{
  "model": "image classifier",
  "train_examples": 61751,
  "mlp_ratio": 4,
  "label_smoothing": 0.05,
  "loss": "cross_entropy",
  "residual_init": "scaled_by_depth",
  "momentum": 0.9,
  "nesterov": true,
  "cautious_weight_decay": true,
  "batch_size": 256,
  "lr_schedule": "wsd",
  "final_lr_fraction": 0.05,
  "adamw_weight_decay_other_params": 0.05
}
Rows from block 4, named by matrix and row number. Rows with one number belong to one neuron. Each number is 500 + 25 x the weight over its row's rms, rounded and kept within 0 to 999. All counts start at 0. Numbers have three digits each. After the name is the row's rms in percent of the matrix's.
# u: gMLP up (value half) (model.blocks.4.mixer.u.weight, 640x320), inputs 214-319
# v: gMLP up (gate half) (model.blocks.4.mixer.v.weight, 640x320), inputs 214-319
# out: gMLP down (model.blocks.4.mixer.out.weight, 320x640, transposed), outputs 214-319
u.292 039:511502529483525492574485501488460495497502529537507500572497487448500505486529517538546464495573467496522466512525506487508490518458466468524505490468468510499483456528487455474492517488496462513535505472545468529472521501471447497479491516520469524529486482472491456507521506478500522483499514505450462463484493501487
u.293 024:502540529497480496459499485553529536513528524490511495480474438483526497492451517514468519498456502475511511492468512501485515542510510496479493520487522481490556544504463509497506489479527468533472534489528500513460510494488542522500484458494484466510481500526482477493535504490493476466508485442550502513474531490544
u.294 121:494503504530435510557507494499505490531457509504514500514470500529512508521504496523513536486516525533452503495464474495507503485500519479464488483520492491498481511505503482491475477482516457495518516533480480503488479528488471473482452511497552538541492518492552521502526465488556526530470471488523517494514531468513
u.295 040:474489534483429455503555481524522428512488489531504513511522482462474522452532466477454478493479537485469477572543528476464465498526488507489496522499504508486502533494544534551525502481490548483501489541482467504512495441552482499475501498520509487505536497522505522502515531515484539534489481515517493475479483519490
u.296 105:442493498548507473526482461449514559451518481482490561511547485524486472501529483493492458483481506507502525489445494503517535518452545448505513534493554514503513514500497507507493465506512523501516496515475493478495487525535517514555517531484483475492538510516468479523455495487497444527472492539495512498475514470514
u.297 113:497470510526485542510517572474518515487495503498539494491486535537553553508499483519504483514487496513501526497520474534506485495476529529441525512510489508508500510514532475444448487518509501490513452458495478535519466461467484534451515458484521510481531492504524502510510524497485467501479505447507477525512486486513
u.298 119:515523495482501524479472529497518524538497505516485533469509455495547491468513506480521516466539522521487492492516515502499516507480567512488514489461501544501461447510524509532525512523522482492477478473462486472538455441501512473504509499541507506512514476538509493509443526536525491465493549489469534470490531496488
u.299 123:515524480496547539508494486472491488440502482545459448487497465477491496492537514491518506548471485472500551470532481459494551448519491484482562511479489522464506493525485508473503501505499442484528518525477536509509525492508463538514508480508473526541486465452475509503512500549537506506483517483518516551496519510498
u.300 102:526450468505498520508470509468494540469531538514493530515485496459553498525521466465515507498489470535520540467515512521539535523504514471443525511451462463488531491472495493501498546509512462528528492511535528470501509499546513513484511505540496552517516517501522551470517524500506513485506535478519512509483501502467
u.301 115:446495510508502509530487512526516515490473454495519473519453497491459519489448502516486524518520466518503518509496557516491489485513484528519505538507496467417519476513438497497450432504515538430510514471493481506497488479564510524520522512509476491491533481507530508478464484496469503446484502479517485477471533498521
u.302 114:462496508571491477487489548501483484472464540481495454519557515516523509521471494481495467497498493501487458526466499490456540506467509517480498496470530491504503550528494485539526565455465499489543474483510483517477507488515505488505462510548522478502480527557472479484530526479451481505557535423536569511476484524511
u.303 120:498451503543491478500496507504519467474438469505484562506514515488478540512514510544534504486525503502525483491506513506472510497457493479488524478486544474491522495521453522474490481496522537486446545484480517493481479494492507519492527465514537537507476456523486508519555531509545516504463515467506524522526449514502
u.304 113:523477498504477483506531531457496551483542527494531460526537473522488499448518503465492462515479513507460519515519517550512509471446516527458459509519473498482479487548486504491544498486484502498482500493500522479532563513501495469503487468488499560488498497527514488528467506499475495509517516532541515487483498524515
u.305 124:450497484475483498553467457509492539521509513463497514506472481486446524496470494512491519481481486504459509495502504473530524507487509519529503516504498483518523525491476456480472461468515459477504491468495549521549526512498529501524555530516473548488470500534511541522541494498476480496475479533557501453431510467496
u.306 111:550517488493510479508506546515509490526513491516471499514505468521501461471489484478458496512470514520508474505513484516524480513542498560496475471486535561462491423530482510529491506456469471501488519492514494498508509534495526510505532469494500526478484524521516503463496481478476506456512509534513468523538479465497
u.307 123:498500504497502491533479542527514501462489519526482469485511452537462493527506542539538491508470524488508503502520495553509537524492525480494491482449545522499503514537526511497502504441482505504497494512561529485526464515434505475520469476468487506481457478463509491495515514506516482486510491483500490519522531478477
u.308 126:465508472438479449475484533511491495514505518499512459473513464535516471462498479504529505476490499503508498503450519497549461499509484493467526508504522493500506539560473513516493484512524504456536497528510548532506479483511485492457521486492497501523491455542512503470487530481461480501491526501446517533512477523463
u.309 119:485498473536552500502513535520507525524508572529465525487548482496490530495478520455499506530520519497516520510487504481529544490501469481487493459523477497533491518506496532485493491549504475552505493455506511543519436516486499471441521481483518498514499506467503495485509503508492455542445528488499489483529451488512
u.310 125:473533517492529522486515500489521473531510479491496555540533524493502457499501564495509464516534520477502472529500504463462476498457503491484508475531486475434523506536507479503457473515505481502463491547501477497509473448536486515511496484499509529505483505528524530503549502513505473466457530533522492429486527503501
u.311 120:512496494456546504474477507521503515505491477501531445543465512480492547501458464518449471498536490524479495477494489511489521476493502514497513506471480491490461456468505491464552493504545479505534480489493465514511501527494487559496457548503503498513501453548513466537545528472505492470493486480548492487452542536478
u.312 015:469480470507499515544486482517478476499489486499478488495518474504498516502484495493520494453526492470547531529445498508514527480514446481508455567506487495503520567511481524537527489533491486483497478479477493464502524518526503491506568505500498498525478534474489495487481503512495500506519500458488495542504501486483
u.313 092:497499469500494486494476481476506541522492499497519570504486462523518527510491519471442471490485498510493497541520511528481526521513475468507436482485536441510505525481493501518518513476480500492500508520498515520516501464484514495487512499513484482529494477501487521518477511474516471474517515469501498455492469532468
u.314 107:542475507494516474482490494511499453479483535546521509489491532484492490479501550523484516509520484500484470511497493481524500471539528507516450497530503450518494559493459473455526505529503470489500490498457473469558514507486484514478534503454500495435508528511509458534492507494548489491486538491442515512524507503509
u.315 034:502512500453488522473492492495517486492511492480476452475478481465467504506495443486490473514477531413488500492550507469518517509501481481492491567465496412461481517481476522489527528489490500494519505448506538462513503465513476509528512527525499526515505507488528508501478483474453525471495467511498477517495532479501
u.316 106:503522503468506549521485514502498497520520503500517482460480479508471481482488448527510516511517522507517487511527454520482563520478501457523481497526493488481496522509480491501465474484482521545542509505497510506556488490506528529484537541450507506509514522513459520492497515527528512521533538485465489452500448546440
u.317 116:494550546509508517486500499487523534518487540527515500523505496483444485446477489454506440503500461521531501562466504474488521520500533495511522499517494489537521528487529494501512493471487553482505482466482525509494522570505515472516452503497497475536515488485500522475481498526518495506505504489521474502518495485513
u.318 127:479497512483533517483504483541554502530446506477504459461490496467463514492520469483487507492476460516523474517519533513514509527502491462531483540508446515517511540534508500470510526493550527519494464499494545499494509523497524487462451519482501509531508475470508508496511489525491530523516516545498479499435472490527
u.319 113:465479483500504470503478509519517518460492467485506545507508524477505519479510546509472520506491569519484489490491462492511475499552507545495510506453487477509542525484512454496488491497555567478501494481500515507518541532445518536493507485517476511496537509505502529525499473500499494468528473467502485503491443508504
u.320 120:556516505518489465550487481491476501490491476534439521505494495470510498482479504508522471485505552446542476443512526488512468501464489469501510529499468511492512498514527497547505506484526490472502484459502536518489508484475484492513528509514487444522479506526509475504496466492532482511478543504486501558483506520501
u.321 097:522500509524535481515552508506494479532494511496488503458465479573494521481463512501447517474522508508488509537517522484487491544535515493478485496472507501532496500473519477505481503470522509532520533515484465481461492539491483526478479518484478462501506516534481472476480501476494537501509449477498485456461450530496
u.322 127:506456496488523541484470508508487523492503516484457458500504531490508495512536463494515488530543498487472508509510498485495485459551480517489484538508484451495481462529492558483479484555441490548494486487477503503518536532489513524499558493490499538495520515502502479491491546512500482530517494517534506488498481466456
u.323 062:443484507536462535487463508512507518476484517472509468552485492524459487469532462557500449502500547486491507505504538472472495520493513493490456478496471508484525496501499504530500484489483448496475515517518508507466495482503490488498463473522477467495509493497508529508503519517532490506467500470454491466501524503461
u.324 018:517481481524462506499551508513501504504466535479500486498493479480515553522478473552454506518483467506524534437503492548491491498452489494462471475493539490461475505483457476512499525503515483551515522507524514553464537485472503520488522481508489494510503556472528488490488537534492498515506526515517512500511491522558
u.325 091:485493474465453466506488504440502507506499490506466521507463532458517544480505492457526524503470495537500531457490522475480478519522446536470499515538510493512498455518540504501487505478504524503513522526518501511510475503520519473465528483487521491466528517511515537523510507521525525555508486525492493476534509420538
u.326 046:474481519500519537486534462502516526504495507481516456506469496493511495454471462477453491512496456476515510471485506524493491496511504477472485512477489440514488554491537480510474483477494511478507546506478509520496524519494490516486472491532469472484526497518488516538546528469481503482503471493535526513521479486510
u.327 122:480502497538465510523473521510528449488474499508507472499447515498469503504483493524525461513521502492545511535509530435532497502511528476542500536524487487496492529563447448494489513526545508535465509478493474552521532483542486548519534515468505502467522490499515502496484418475504520487557508502500533531484481500509
u.328 098:480488505494543489505498469499503507469500480475511445492490510455500534576532555490483508515508526482524493512544522471500527501482480525515519501511494471503534466485474576471518509509489487530506531497496480501486535500479486506526504546488491468509478489475473520541454517496495495504444454530486502520450528477558
u.329 119:511460494492486457511526501537480469472509505516508486464522495504483533476509501520508515503483539528498512485489548521514545447483481503505437460512498490474500506515504516521503513510513497495468516470493488530485448486527486513501517511514483519483518500511491500525499506479510510592557463502468511515459525481506
u.330 111:537487490510490506507485479501484497435476546547479493475491537531528527528502499533491496526458520475564506471540553479469507533457521481467512514526506488465516487497482496506505497484529486492526471532504510578497499514510533477482484469497524486501496523514499495493533516505502503479525479513515482513502509525481
u.331 110:489489523551507540476494507503474522500509504507531450471519518523547447477469506460496493491501557494506484535519496497515508496520509471494498565490520531476473525436500495517521509483520482469499493489498510475481510492465498535507504503485477520471524511455481523468483492481505464526487511514490435474497485526485
u.332 101:505486457493509494526505531504474508515482452516500507522486485479530493521480475458520497535473453512517572490484514524493496490466528460540517523479487516504484508514466470493480498518482495549539516478526515475507531460505473538476500469488494519541517482558539528510466557531518503513542502480480459548482516518535
v.292 040:487530516479443460509494509472489508485489493525542476528520530444455501475519520535492457509481444538545473489480477477551548501492505493479462519498492523540527498511486480480541481460539495469454512488490502520484503458502474527483527486484461497504506452511493514485537518466490536438514495529494499475494469447473
v.293 020:528516507488498502524446489511501495503524522520495490539520499515469505527448532563460499453517433512513487541488494488478491499494458499511487521458545452529528524494545485503495478480504507485522542501473524506472471520532462495505446482474466482512495512499479524471494523488459538518497500510510538499462542498479
v.294 122:526446519462521507497448532532513476506519508508478524508503478477498492512469462473501459495438509514471502541509482484500527477520520515505508528505509474507504520484477516502490486457473483472479519497498532469490488494496537502514504497486509528481531474525517490495519541501474473551504490503569496572493494511505
v.295 038:490458529504483486515488523491512469495508492503443499517503498492513510489423565521485511491489504480498453468566498539458532491490472482505490519500503513520507505472539465530530500434477468502466544478464560534475461465543461479512535488509486490494495507454486468505544554496468471546498457443484513486497504521502
v.296 110:515503543539517534467499509454512504462528512480471484491474482550480470472495470497456507511527495467512463486464492488556483561495475450475508460508493522469475499513512489553547517511485467497530530506534490520522526521494449577527483486488500449454516531507492505500490559481452485523522512489526532491478503469499
v.297 115:506509500512500524514502537475556535475493541507538511488542470457509527468505512546501478447519516521528507462500553470458533493525493486482495525543463518523495508511464505463525515473540517543464440505506502524503482479498503510504491502481512496463524481469517519476490537459495490492482472476491511525496449508527
v.298 124:497510469557498498528496555493499526498521474491467464481476533545512488497496536472544507523485472539516552487486517461505491516479522503539507505486526509489493484466531544528516482512534515469538467499501475540531478501501488498504519487466529495456499444514496495514466486469554482471489442477500507497514525507501
v.299 123:521492490483495484512500524497500494442464481507468465510484499515500568492448467499505527485506510490477515481484486489522533513494477477524507487451483534510499536501495472507458493525505508509535515502500514519548482499505465486499531526489489489476547476507494481484511518549545505508482495452504491491450496562473
v.300 111:444518477472495446509495476497559562488502476468516518500510497486507543476513470509503484514488532519523505536525455476492493506523519493487490541491468501462513504512466472456516531501480461476500492494471518530457437505565534501521522530487470553488504475476504508447491537497508468518481508517479540480458500470485
v.301 125:512475495495501537519445496505554488497506478476520517506489515469502457490485504472502477504538499504524493494527487458524515481548502481476509470533512534467520554478478497528534510470519500483499471479433489463500476545511504493508454487475493498518504452488477509500503465500503488492458499491498526518473464518519
v.302 127:480511508515487499524497503529489508477495525528471457522495515490503490509478433476474541498471473507504455556531522505510520485506493490480460450529482536483558496506556489497491527483493476493535496471481485531486526498482533521513490480461541494510526466495490537531508497511474473480485505490496522500475541548499
v.303 125:471513503507462500492522515495508516504489578539513524504522503483476458483457533503497511487534516484511504596510515504546521499544512506550487507494474484528527479486480472422488493514503535453492499511481501484527495522497499503517499477506478514529481483498492505527463501528448487457482475515488479513474478536500
v.304 118:475503518524467503530518474506538507486503465530491449501460528509548479524488497496462481508482476478510473470491480512518495491561464514502511500497575519490511505495476486502528508529498476467504507550464510504530504475515509517494510484486504450487453505435448532528519511497485533509523485521526515513532525492520
v.305 120:477504511505524500491474499520498504483484495537501508544511494462486526477511502505489457516506450532514539511508526490514477488456483523524450473481454509516498514491495489483471501527459522488512493491524448485481505481506508510476511496540521546451531533458485538519533537523511492530487527523498504473494501462488
v.306 115:482492489493499515503454486495476483493534501462507536536474494522490489557514475513453518476507499453509489513553461492492515488525482471518504533545475494476510486516499487540521519452510552518503501511517489484528502511505490494473488478510475520484492539529450478511544515515515480522534535529535477493495482484582
v.307 122:526517513532483531469496545499490490524504506489464498531482481504468538507501507504503488460475502526517494478489516485536494485498508486523493474470526513507489492517483533523538529502466507506506545478502523490476455503485493534491456518503490539447485458469546509513505500529528509518468477498527506517479486476507
v.308 120:503493499488434511525532500481514521497526506505511518516510516469470512491477521519469465468513496520560504511525477516491468496507528525540503505552510500536478508505548501467481468525499502475485499502488482485517496515525470476526521476556486496520512456445492521471483536480495518500499520522474500591522453545520
v.309 122:457495546505511515501494509514492530514486493547489533498505445531486514496452502510483500484490530483525491534483512476492520431491462445516511504480515502505534496503532454527523491511480504491513497482549521469497463509470488502507526511498473489493499492504472521518479469489509494512507470475515485561491494512514
v.310 119:501475491503548524478475525492520466563505501492510517503503492529493510517501564480489494517486474481508488543456483513462507482466549478518486447569473529458523503463550505482502486483542486492450477496543467458481495503504533557515479457485510539492492495470518549501478486479467497501466523531509499474481513472498
v.311 116:508471527506504477536513531497543522490493457485503480519506466514478501515540510469501500477502500504507500512506497513550520526487503515493531491480557442544510476514493477490502487501449472466459503483546489526463505510527493491488529529497486504476517482451525508459505477543503502482484492537522502469477536509484
v.312 013:519482557493512484489502490505494484497500510487476510502530463505462481504485521565490503483511462473530496523459481488485508493518497526509493489494534487457503501500531491520511453483526521484483542451539516478512442519511435506493499524513475487483502501504486508463443537480475501504523497530498514472492513488482
v.313 105:486517526483466532527507535502520522506491488517480477506483501495486509532504484477496533485503499492522537524525514479492483449492537479513476539507483468519519494490510450517504494535459523501513423500543539492453514521549492538492500490501488506529532507518490512498528517508471517516504535488533517540500534442467
v.314 108:535486488519490508521527508489462455508489461533503487519507510530523491458483520493479472498520483546464467504508487488542496514482499492514474506530447477544488503478488512527509511543478496509523501474520462498484485478518469454489451515510541471477504519526506519503452524499468469523501539505502525472505447501523
v.315 035:534475513491461434480523530527538451491501512461470541513531458492525513450542478494557534498488492463505474489490480525456480506540545520527487514485503499496502475520549475524566499450504544494522485465492543451502468447519499477467476502545491522476474492502497473503457560514441497495520508536508498492511481486489
v.316 102:507544536489519523526505520519526522516482493498457520498470505496495458496487463515529479514516490501442501552512494506505521534519489528482497486513492484484491530490508522519461469465547454526523508471505494484509476491505560510499531499490465497530517510502450525544512513516525469491466528542479531545517471485477
v.317 119:483512545531476432488460493497518485493494529488531522520492570469488457522469545459511485490503474514467488523498515480511502465484483453535504495507486456502513464492485483544539466452508529465500501521520494528517541487520537500503482496476525516494475503430513525524536517508465529474458498481526501520425537470471
v.318 120:461487514485484568539516501541501508503505518450519483511525521470494495468504527499557502502509489500472473501538429493521494449494527557453492492507493454488502485465443520504526461535494479486490492502501474477534524541515507492532462502473492484486499486524480495484465450517500449474504531492468496470478466530528
v.319 122:508492493501491434511497497514484503545495476512479467543502456510496539530519516492476502497560423506500569433506502466480500486531477519517481480471502550509526511549497502514512478537476466511496501476514519507507515489541516526517532471535493466493523481508466513489481490537545493476531503497508518465485480485504
v.320 122:518538479523448480504478515503534493477512530493522473542535487531481519506512510479500443484484496458499549486503471503505516527468484447510548519530469519522514478494480480499536474501501496489455557488529488543494471492480505485473488472531538480495475504520475508511483511482522495500504517480508521480546486523550
v.321 108:516533519535455506520501516478461496518518550481500475481490513495555473518544505452524501482478521479512438497495505516507517525475454496480515509501478512490487519454482498519478453485514467495496517501516499496485537475489490535490515486505486500518499484519483497463497508493526485523502470524448491515547484467502
v.322 118:513450513491522507503510537504518498480474527475494476547551496521460530512489473487499522513450526544488544529445501469477496486520537554516514534485529476465502497474523531486455485500492499501498476499492483524522499557499487524480520550511504503517455508480505447499505493474542476505494516501516508476501486458527
v.323 055:514525514503524506524473460513509514516506521486458497539504526497496500497516488515502503494546465500475502440463480446478500502512492520486500484483518543494548495549467554520468496513496499499497528503483483472467518498478451509475464466508521467478510493488477527502497474492480527518510530527478509455500531493505
v.324 016:518527493441493517479501462498480498482532555529458479507499472475470546536473527522447486478528427505563512522476517473501487496499492504480526468469521497475497471509525498508501478496510493465510513472529502491511478473535435489530472498490465496477513484519506514487455507476493555519514527525507514447488486493506
v.325 094:482532504464507491515489484475503491489530471478453473525503513501552512546475537506494480482513571537484516509500508537501518489477510524487474497507473506522456486476502490508504468445485485526499482509546519495507475484482496491497481504518484520493505529506498477486516529503515530528547526474474483486527530464527
v.326 048:503495520490500489487507461515492511485533498554506473535505547460504497502495489463479479510514487517493491520498487499452499478488545510499486503469468478457526531498457514548496484473501526550546493520524505499530493498503480508492478525596473471524506517533508547505505506480500528556462459509480476534490490476499
v.327 114:512497485498523500501541537485528496495482497489466465479468530501502533492487486477514503489519467553499454508545553485497506503544524502512489481525488485464524478515478506506511493458509514482492501530500530525456487495520480486535473531485489489499494517482479499545505550497497518512471466518512481491522517498472
v.328 102:528478515500564496487492500474455459524495479511479495489533487536454491474470525517504481496495477519497503471546508470505501475493491491510512540540492510530493487531453501500490484479441504497550508517496530471516488514475528491512505537547467494495470493489468521461432490480485462506483544491479510514460530507504
v.329 109:540472474501541491483512484518540465523545498497493538516491460530495524453485451498514497503513490493517522498545506528484543464469510456510484509501476479485501477466510467484515465488520528471522510505466490473493471516456500479488496480508465485495468502532493515484504488487518525518520448527459548469488489482495
v.330 107:506449534484531500527515522523519505498474497526541498487492517517512500425482496530482495442517445504521469481491513525507506533459546515515480531559507487490476504456479489503515517413484450477513501513517486548452563485475512534486484501498497436501503502480514541485508480498498494490499553516510478502494518531491
v.331 112:495535504476513540559486476549497483482437562545521471524513474477521518502503499503490521476514503501478485453513489527468512453481497483491493447515532501481458484539483536480519454484500500536590508532524487539502478518479522517451520492483489457550488490480546515507490482505534509501472470503486473502505484504562
v.332 103:453493493521498496474541487512506474496499507525513512505518477463478472500501526516490512537486502502536519542467534519479493530487501472495493507443497514518516508524505453536519466506472473483570518557503514502515479484482496499518520482510501484475522445529486524498547488504508498486504502552517533524491494515481
out.292 038:499502505513463479506495500506492531469483463522504522490499520485512485503510499508506492485498512543505516410468528499526498474495520489473495479510549469471508534481505483458474478493535520487482548498541457475500519498561533512474500448511472467516550497468494520487485519517514476480478495493529491510495479555489
out.293 024:516546528488484482509460434497473479492505518532481504493528506518522501505491491501476473547510469514538552499527476490502518520484524507531501470516491530465511490496531480545501487500477496483523498505515489489532485512495460467531518513435477492540513563526515473495493497510451527508544511533447498462529511511521
out.294 122:480449544506522491485537500505524480509424488494492485486540505511524486510514539457517491515511487502491491509483491477470513485582495493496430543500504522528489494466509511490507515471501488489466494471546491480501490486491518499461528513505515488446530517481519523486463513452465509515541510526491484491462491517500
out.295 035:500517518536526505485510526484507481540538497505546488467457501487502496479446505517499481530504474514489496448498479507479528506461514431509511532490496514528502456514521473509486486531518463507468447494500570516544501481475481468470505506531555539491492530443506504510506476444528487544500493447533479524537493533520
out.296 108:494504490515490510516513493508474557547517498518513523507497511520480483529498516501516502524505496474509518486489499483512502467516510494510499504497530480534524489517487528546477486507440459561479472486491482463491507474512520504529504473505481504519465484490552528518505504538502495453479461449498505560499478493471
out.297 118:552495541503493538492506453477477494503499510530495484527519497499546471473484514499499484519477479546474519507507451486497485481509468475477468541517515506534436496501478501480479510508532531542474523517496481529514482478480474482475481511455512515512505514494484529517460478551503484506495507540478483500496502520495
out.298 120:525527477524487498509517472481520481500463501460510474494480513493509529507488489490511520470533499528488493482513467459503500501517505488547481497541516471559478486531487543449461503511490486511477489537495482533481528496529486493563534489479498538496493482498456475471481498510507497513501481475506496519473523498517
out.299 125:479470513525501506457533474486521557502540512509482519541489540481499494459531527496505517494478488478481468489492485458532518498469516483502474492484544523545533497515516450506534511486509508540456482462502525521492448478509512486523516461512514506508485479536504501458463495519488491504524545489490534546450495491526
out.300 105:503547517493525515532510509511522498520489466561497509492503507497482544531494492504514514551465526439491471530486498541463506477466512541507472514466483471495498536520490498464482527502506474519509430543486462554497472482458506487476451503507520464506508509507539537518501491478516490518520465511507503488477482510471
out.301 114:486484508471532506470506493518482479472498530531511503517497497492529526511449497487495476479516474470474455490452514483511539497516476485520508500459498550453509505502470510496483499491459453470507488490472507487519503514508478527522493515527527523506498513481519484519495495486509476484442513452500513481519507503483
out.302 121:496481506520460545522495458482512502495542528538465468493558493491536524508505519535472505493508461508488497459485480537478473517528494553494497519536490416515513473480489539490502511528506480515498514483522467498520510515474506487543505457513495470480485510491488478541507495543518451495507504443492506500492507511507
out.303 126:501481493445520543525506462487508513488467501460524497467487495496522486486491497503454506482533512474480486515486473459449488473503497515519484498529495529491507453484516495523486472505498498534477488501506516502496512543491537483484490475513487491527523503539511522492499529464477520446463528510510490509482481517485
out.304 116:522473502501509500483531466510494542508522526487487505500468503546491521533496480479480531458504468501526521498494455504491516502532486472480523488503507455526518498493479531444509500481504536562544525479531525520519464473495499543493464468487502512531535514485457483487530545540492537459492493463521534497494480497512
out.305 125:475543497509517525516518524480513451527527500542510508497461472526508473492488505443507534520515529505542461502516468529526476505562478415499479485478516490495514489504479514494484539525502485494474512491495474449516497501436500547488465504483536496456505509471509481460486510524499507492495479490497522515489460524459
out.306 112:472502547496519533472524428484499490483508551459479489507508523533496491529518462520477515478474451514495499502533534491520532502558465456458530455533494519527523543494428517496523486467505488518462508476504540510502489505504464525551446463526475499507478482493446463501552510483538495483518491482508503485514472482481
out.307 112:504529517522529507463511476493510479519482513493491518536504485479501531455501514459487540497479504503467511504499452524492496522495497476462487523489491522495495477480476556511494484506473505511516490613488491513485506514471487519492503500486497532517496490465478505527471498531525511497530497550543526558474493511480
out.308 130:538530472513465492506478559533501488487508517525473491524462513474501534449513542548519498532536515532483496518489472521535484466519488488480527491433498491498501522494488495509520526478536467486520466542468490544536509492497506515502518497472535497509520491445492516508511456473527542503500500505478538498488495512532
out.309 130:509487522528477498487493545465520522489540488468491550506518520507521489458521512507513542478506495527495485500462512451511500494505498497551524501520510480498551498516504505467511507488500504516528499511479455511499531520556508510487439466512468490563468495518516537510509511489537510481480513482519467487523522513496
out.310 144:508478497504474474531497514499535532515509483502481501476495479519485502532556514494489541448503502526526516498506556499489494480456479521477479510503479486518468494494502519476460548443508513489516464485468472476491486546509479504497495508507488456481512547505483521452483504503458520548500493500519527503503531491460
out.311 121:482538459511510553485473467504487467494544515501499500494507510476513519460532504542513530501512457499483563491466417494499520491476493503469545500466524508500474537552533500491555518485503504495519476510560509514530544522481527499502519505486484508487536482502514525498482508498492453484519483513511494516476459470504
out.312 011:522492519532520498490532515460523511483512491563505522525463519478507471481533491535470534544467503513481460495489510498492493549465520506479520491507499510495471504489527515526513509498491554492500472519544496514491506486494467526489450484531516499497541462506512506480557492472480508480493470511494480478532457502512
out.313 096:528541521512513486502501572498478548512480456481512520539506505499497455508464501508495522532535527474504519522553473469488511547495529523465524442489479513488504496534508536514521476511451489472508470517518504513515450501562484456526493497519522495503518472517516495551509505477495543497540520489515497536524488491501
out.314 105:539521503483464494525505483498492472481473490488498487517475450483509488524505489480497500532465495479480515502483505524510465494502469528501494495485491514511496441545528494542486507521480519472515505520469470478473494515498515522455501492489497500527484459545540497496435473455460510492482489483519501505508516508469
out.315 033:494472537525451504522479517450498477516497482505512453476500487469485500453557501538473474528488487500505508507499511501503485478485533472510524545479489487487516516535541498532515451509522538453511461488498502472482483481483519495500479522507506503489476490465556506533568529476485548519509502479531485509511513524519
out.316 094:509495478533485524502500502493499481507515481536492506463478517477492543487551501508503479477499497510448522531473509500544524516522473461500476528494526500503447466559524480524489511509519520482506544492490514469464471501484492520517478501469515479472496507484461492483492517497504486485444516515536525486472496451536
out.317 121:515517488487532464499502512463526510522497494510513534447520488469508542506494532525497470538526514494509450499496464481514514490519494485541545498516500510502477490497503529482474522548499517498502484566499488504512511535487500470502503488509484455445532508456477510463523460509520523509486489494460534505534508500540
out.318 129:583508513507498514485527522462498528502491494525533470472480486429499497505516484499518493491495500499489472528499483493481500551514495502510478503553471522480502523504529447501460496509496517507476498459504502479517516531495501493507485475495534486511477498468514529499536464510508486462494456511530486506500518512492
out.319 117:478535509474550521537500478483481501517494508479502491501505503488480514487474499459538502497481482498482474526499522541458470492482539511521521487477517498506482512493525461468550511526493497537483490514475509523511519520517510491453539479475476514462519503483498487540511511478483529498484472516459457526436482470527
out.320 123:539481521471488511494420504515475520485479506496524509494499483549508504521517503493517498505540508526493494514506506513507485515475489517463479487494481471501516511549489497449520529515484502524507499522499504520487482485463545542530490519487499506485497460476522537489494487490497499473490519526488559483529486482497
out.321 098:472514459564487481511515466447475491466482483483495486477499526497532514491497498502490499465488498436490535494490539528509496502493510481526486513559544505491510505486504494501440494499525536497464510536505492492498530459477546483478457492472464490507487495518511516515486491491570520491455452506495546474543494522512
out.322 124:501487536483500493493480482500479518465506476520518507506505509478517483504505506522522497463461489506451532523503538460483498548486524517494510476498498519493508556515503508495457532515526495458499516509548511464482484502514489468490446524483498520488469503498524430521531540544518470473532478529488471557492523489492
out.323 054:520514493487524471474509491469505503553487473488478492491480510521539500550516567490501511471538511520483500487539492492513475459517514488505527539447488492476507478540490513492492524506530524489543433481510491460514470464472513512460514506497517476510493540467490561508479491466494488509477452467533509527501482506567
out.324 018:503520512460507505510503497484505541504498509486490510468508478477512474503456456490468494504512504513473497496521518460493488451494467497529530515521528506468534511510528502510481503477442502443474461496483515488532497502496525532528477529470487536514470520537483486546490462575508482498507487497530491497521515472478
out.325 084:525515500519510518506497531508439412541521515521485479527498546475522490476473500450515510463522498440484487503483509510540489538507461506503484475496475544519455455505541461507505528544522515521495490506544505500495570509462483526497483490498495483473521454492547477488510532522486522484470518513496509447507558511479
out.326 047:488535512471515530494540527518514507503530484517517485522511538522490499556506545483455501496518511495474502483529516495477477534498490484489533495508490510482525492481509516540477534511505507461479441486530494502471530508512462510494519492518493522473474520474487499520480516541510511506486512508515430543568499415481
out.327 113:480458472537521514486461503464528475454524492539517564460518531477502503506530498468478472487551486525490456507498492533496501505528498477505458513498510506476541490491497487489522490479490542491502512518506497506486493518487443478499530491549486462538495507478561455452480496484508492515435502499493494552541488483534
out.328 099:516499475515474539515478506551486502511480533495478454457486475475473517456518511518546517501470450477491469493518551505551486498531455485513465441525465539515462494498481495468494495511465476493486487485508523503498545556500491517453513448538469505487513504452530505508489544518496512495468485512488525517488493507484
out.329 123:555497471539539531458512505462488498492493503504511486506508502456476479525519509506512540539498464486501537501505476474485529467520515523532460540489534482520515452497501498467490492489511476478464552514512513487480516555464494512485534500504559492477449506469510509484536472505505543515469495545526513483484496517470
out.330 110:473477522479484498480443459497496500474515477503576487510506481493522511523525451509506493551460482509462504505495461477462502511478519501521514489519498506507470515519467516523579531489522498543479490472473482455465476550492542523461546511519509512478525511459519490519439500525538506463518537492478504508499510508484
out.331 118:469535488480491484483526513480525521481468518464502523490474551497547480516511485519505501510499447551460493530539535484504480465486486511481496554517556486502486491523450547501533519485484498471530491477559510499490478438518525489515518505505502475544488465527507486531496465526497453463512466536475494529508475524507
out.332 097:514531471483487497506498518505498474522473484484540491519499437496515494457508522499533513505486502455476511521553483465485531519468535516572517533517495513489492480524526520471476498454537496528506507490497525482511526485495445502486447411551487481540509501526515508464464512483499496505498503500506526510477520522511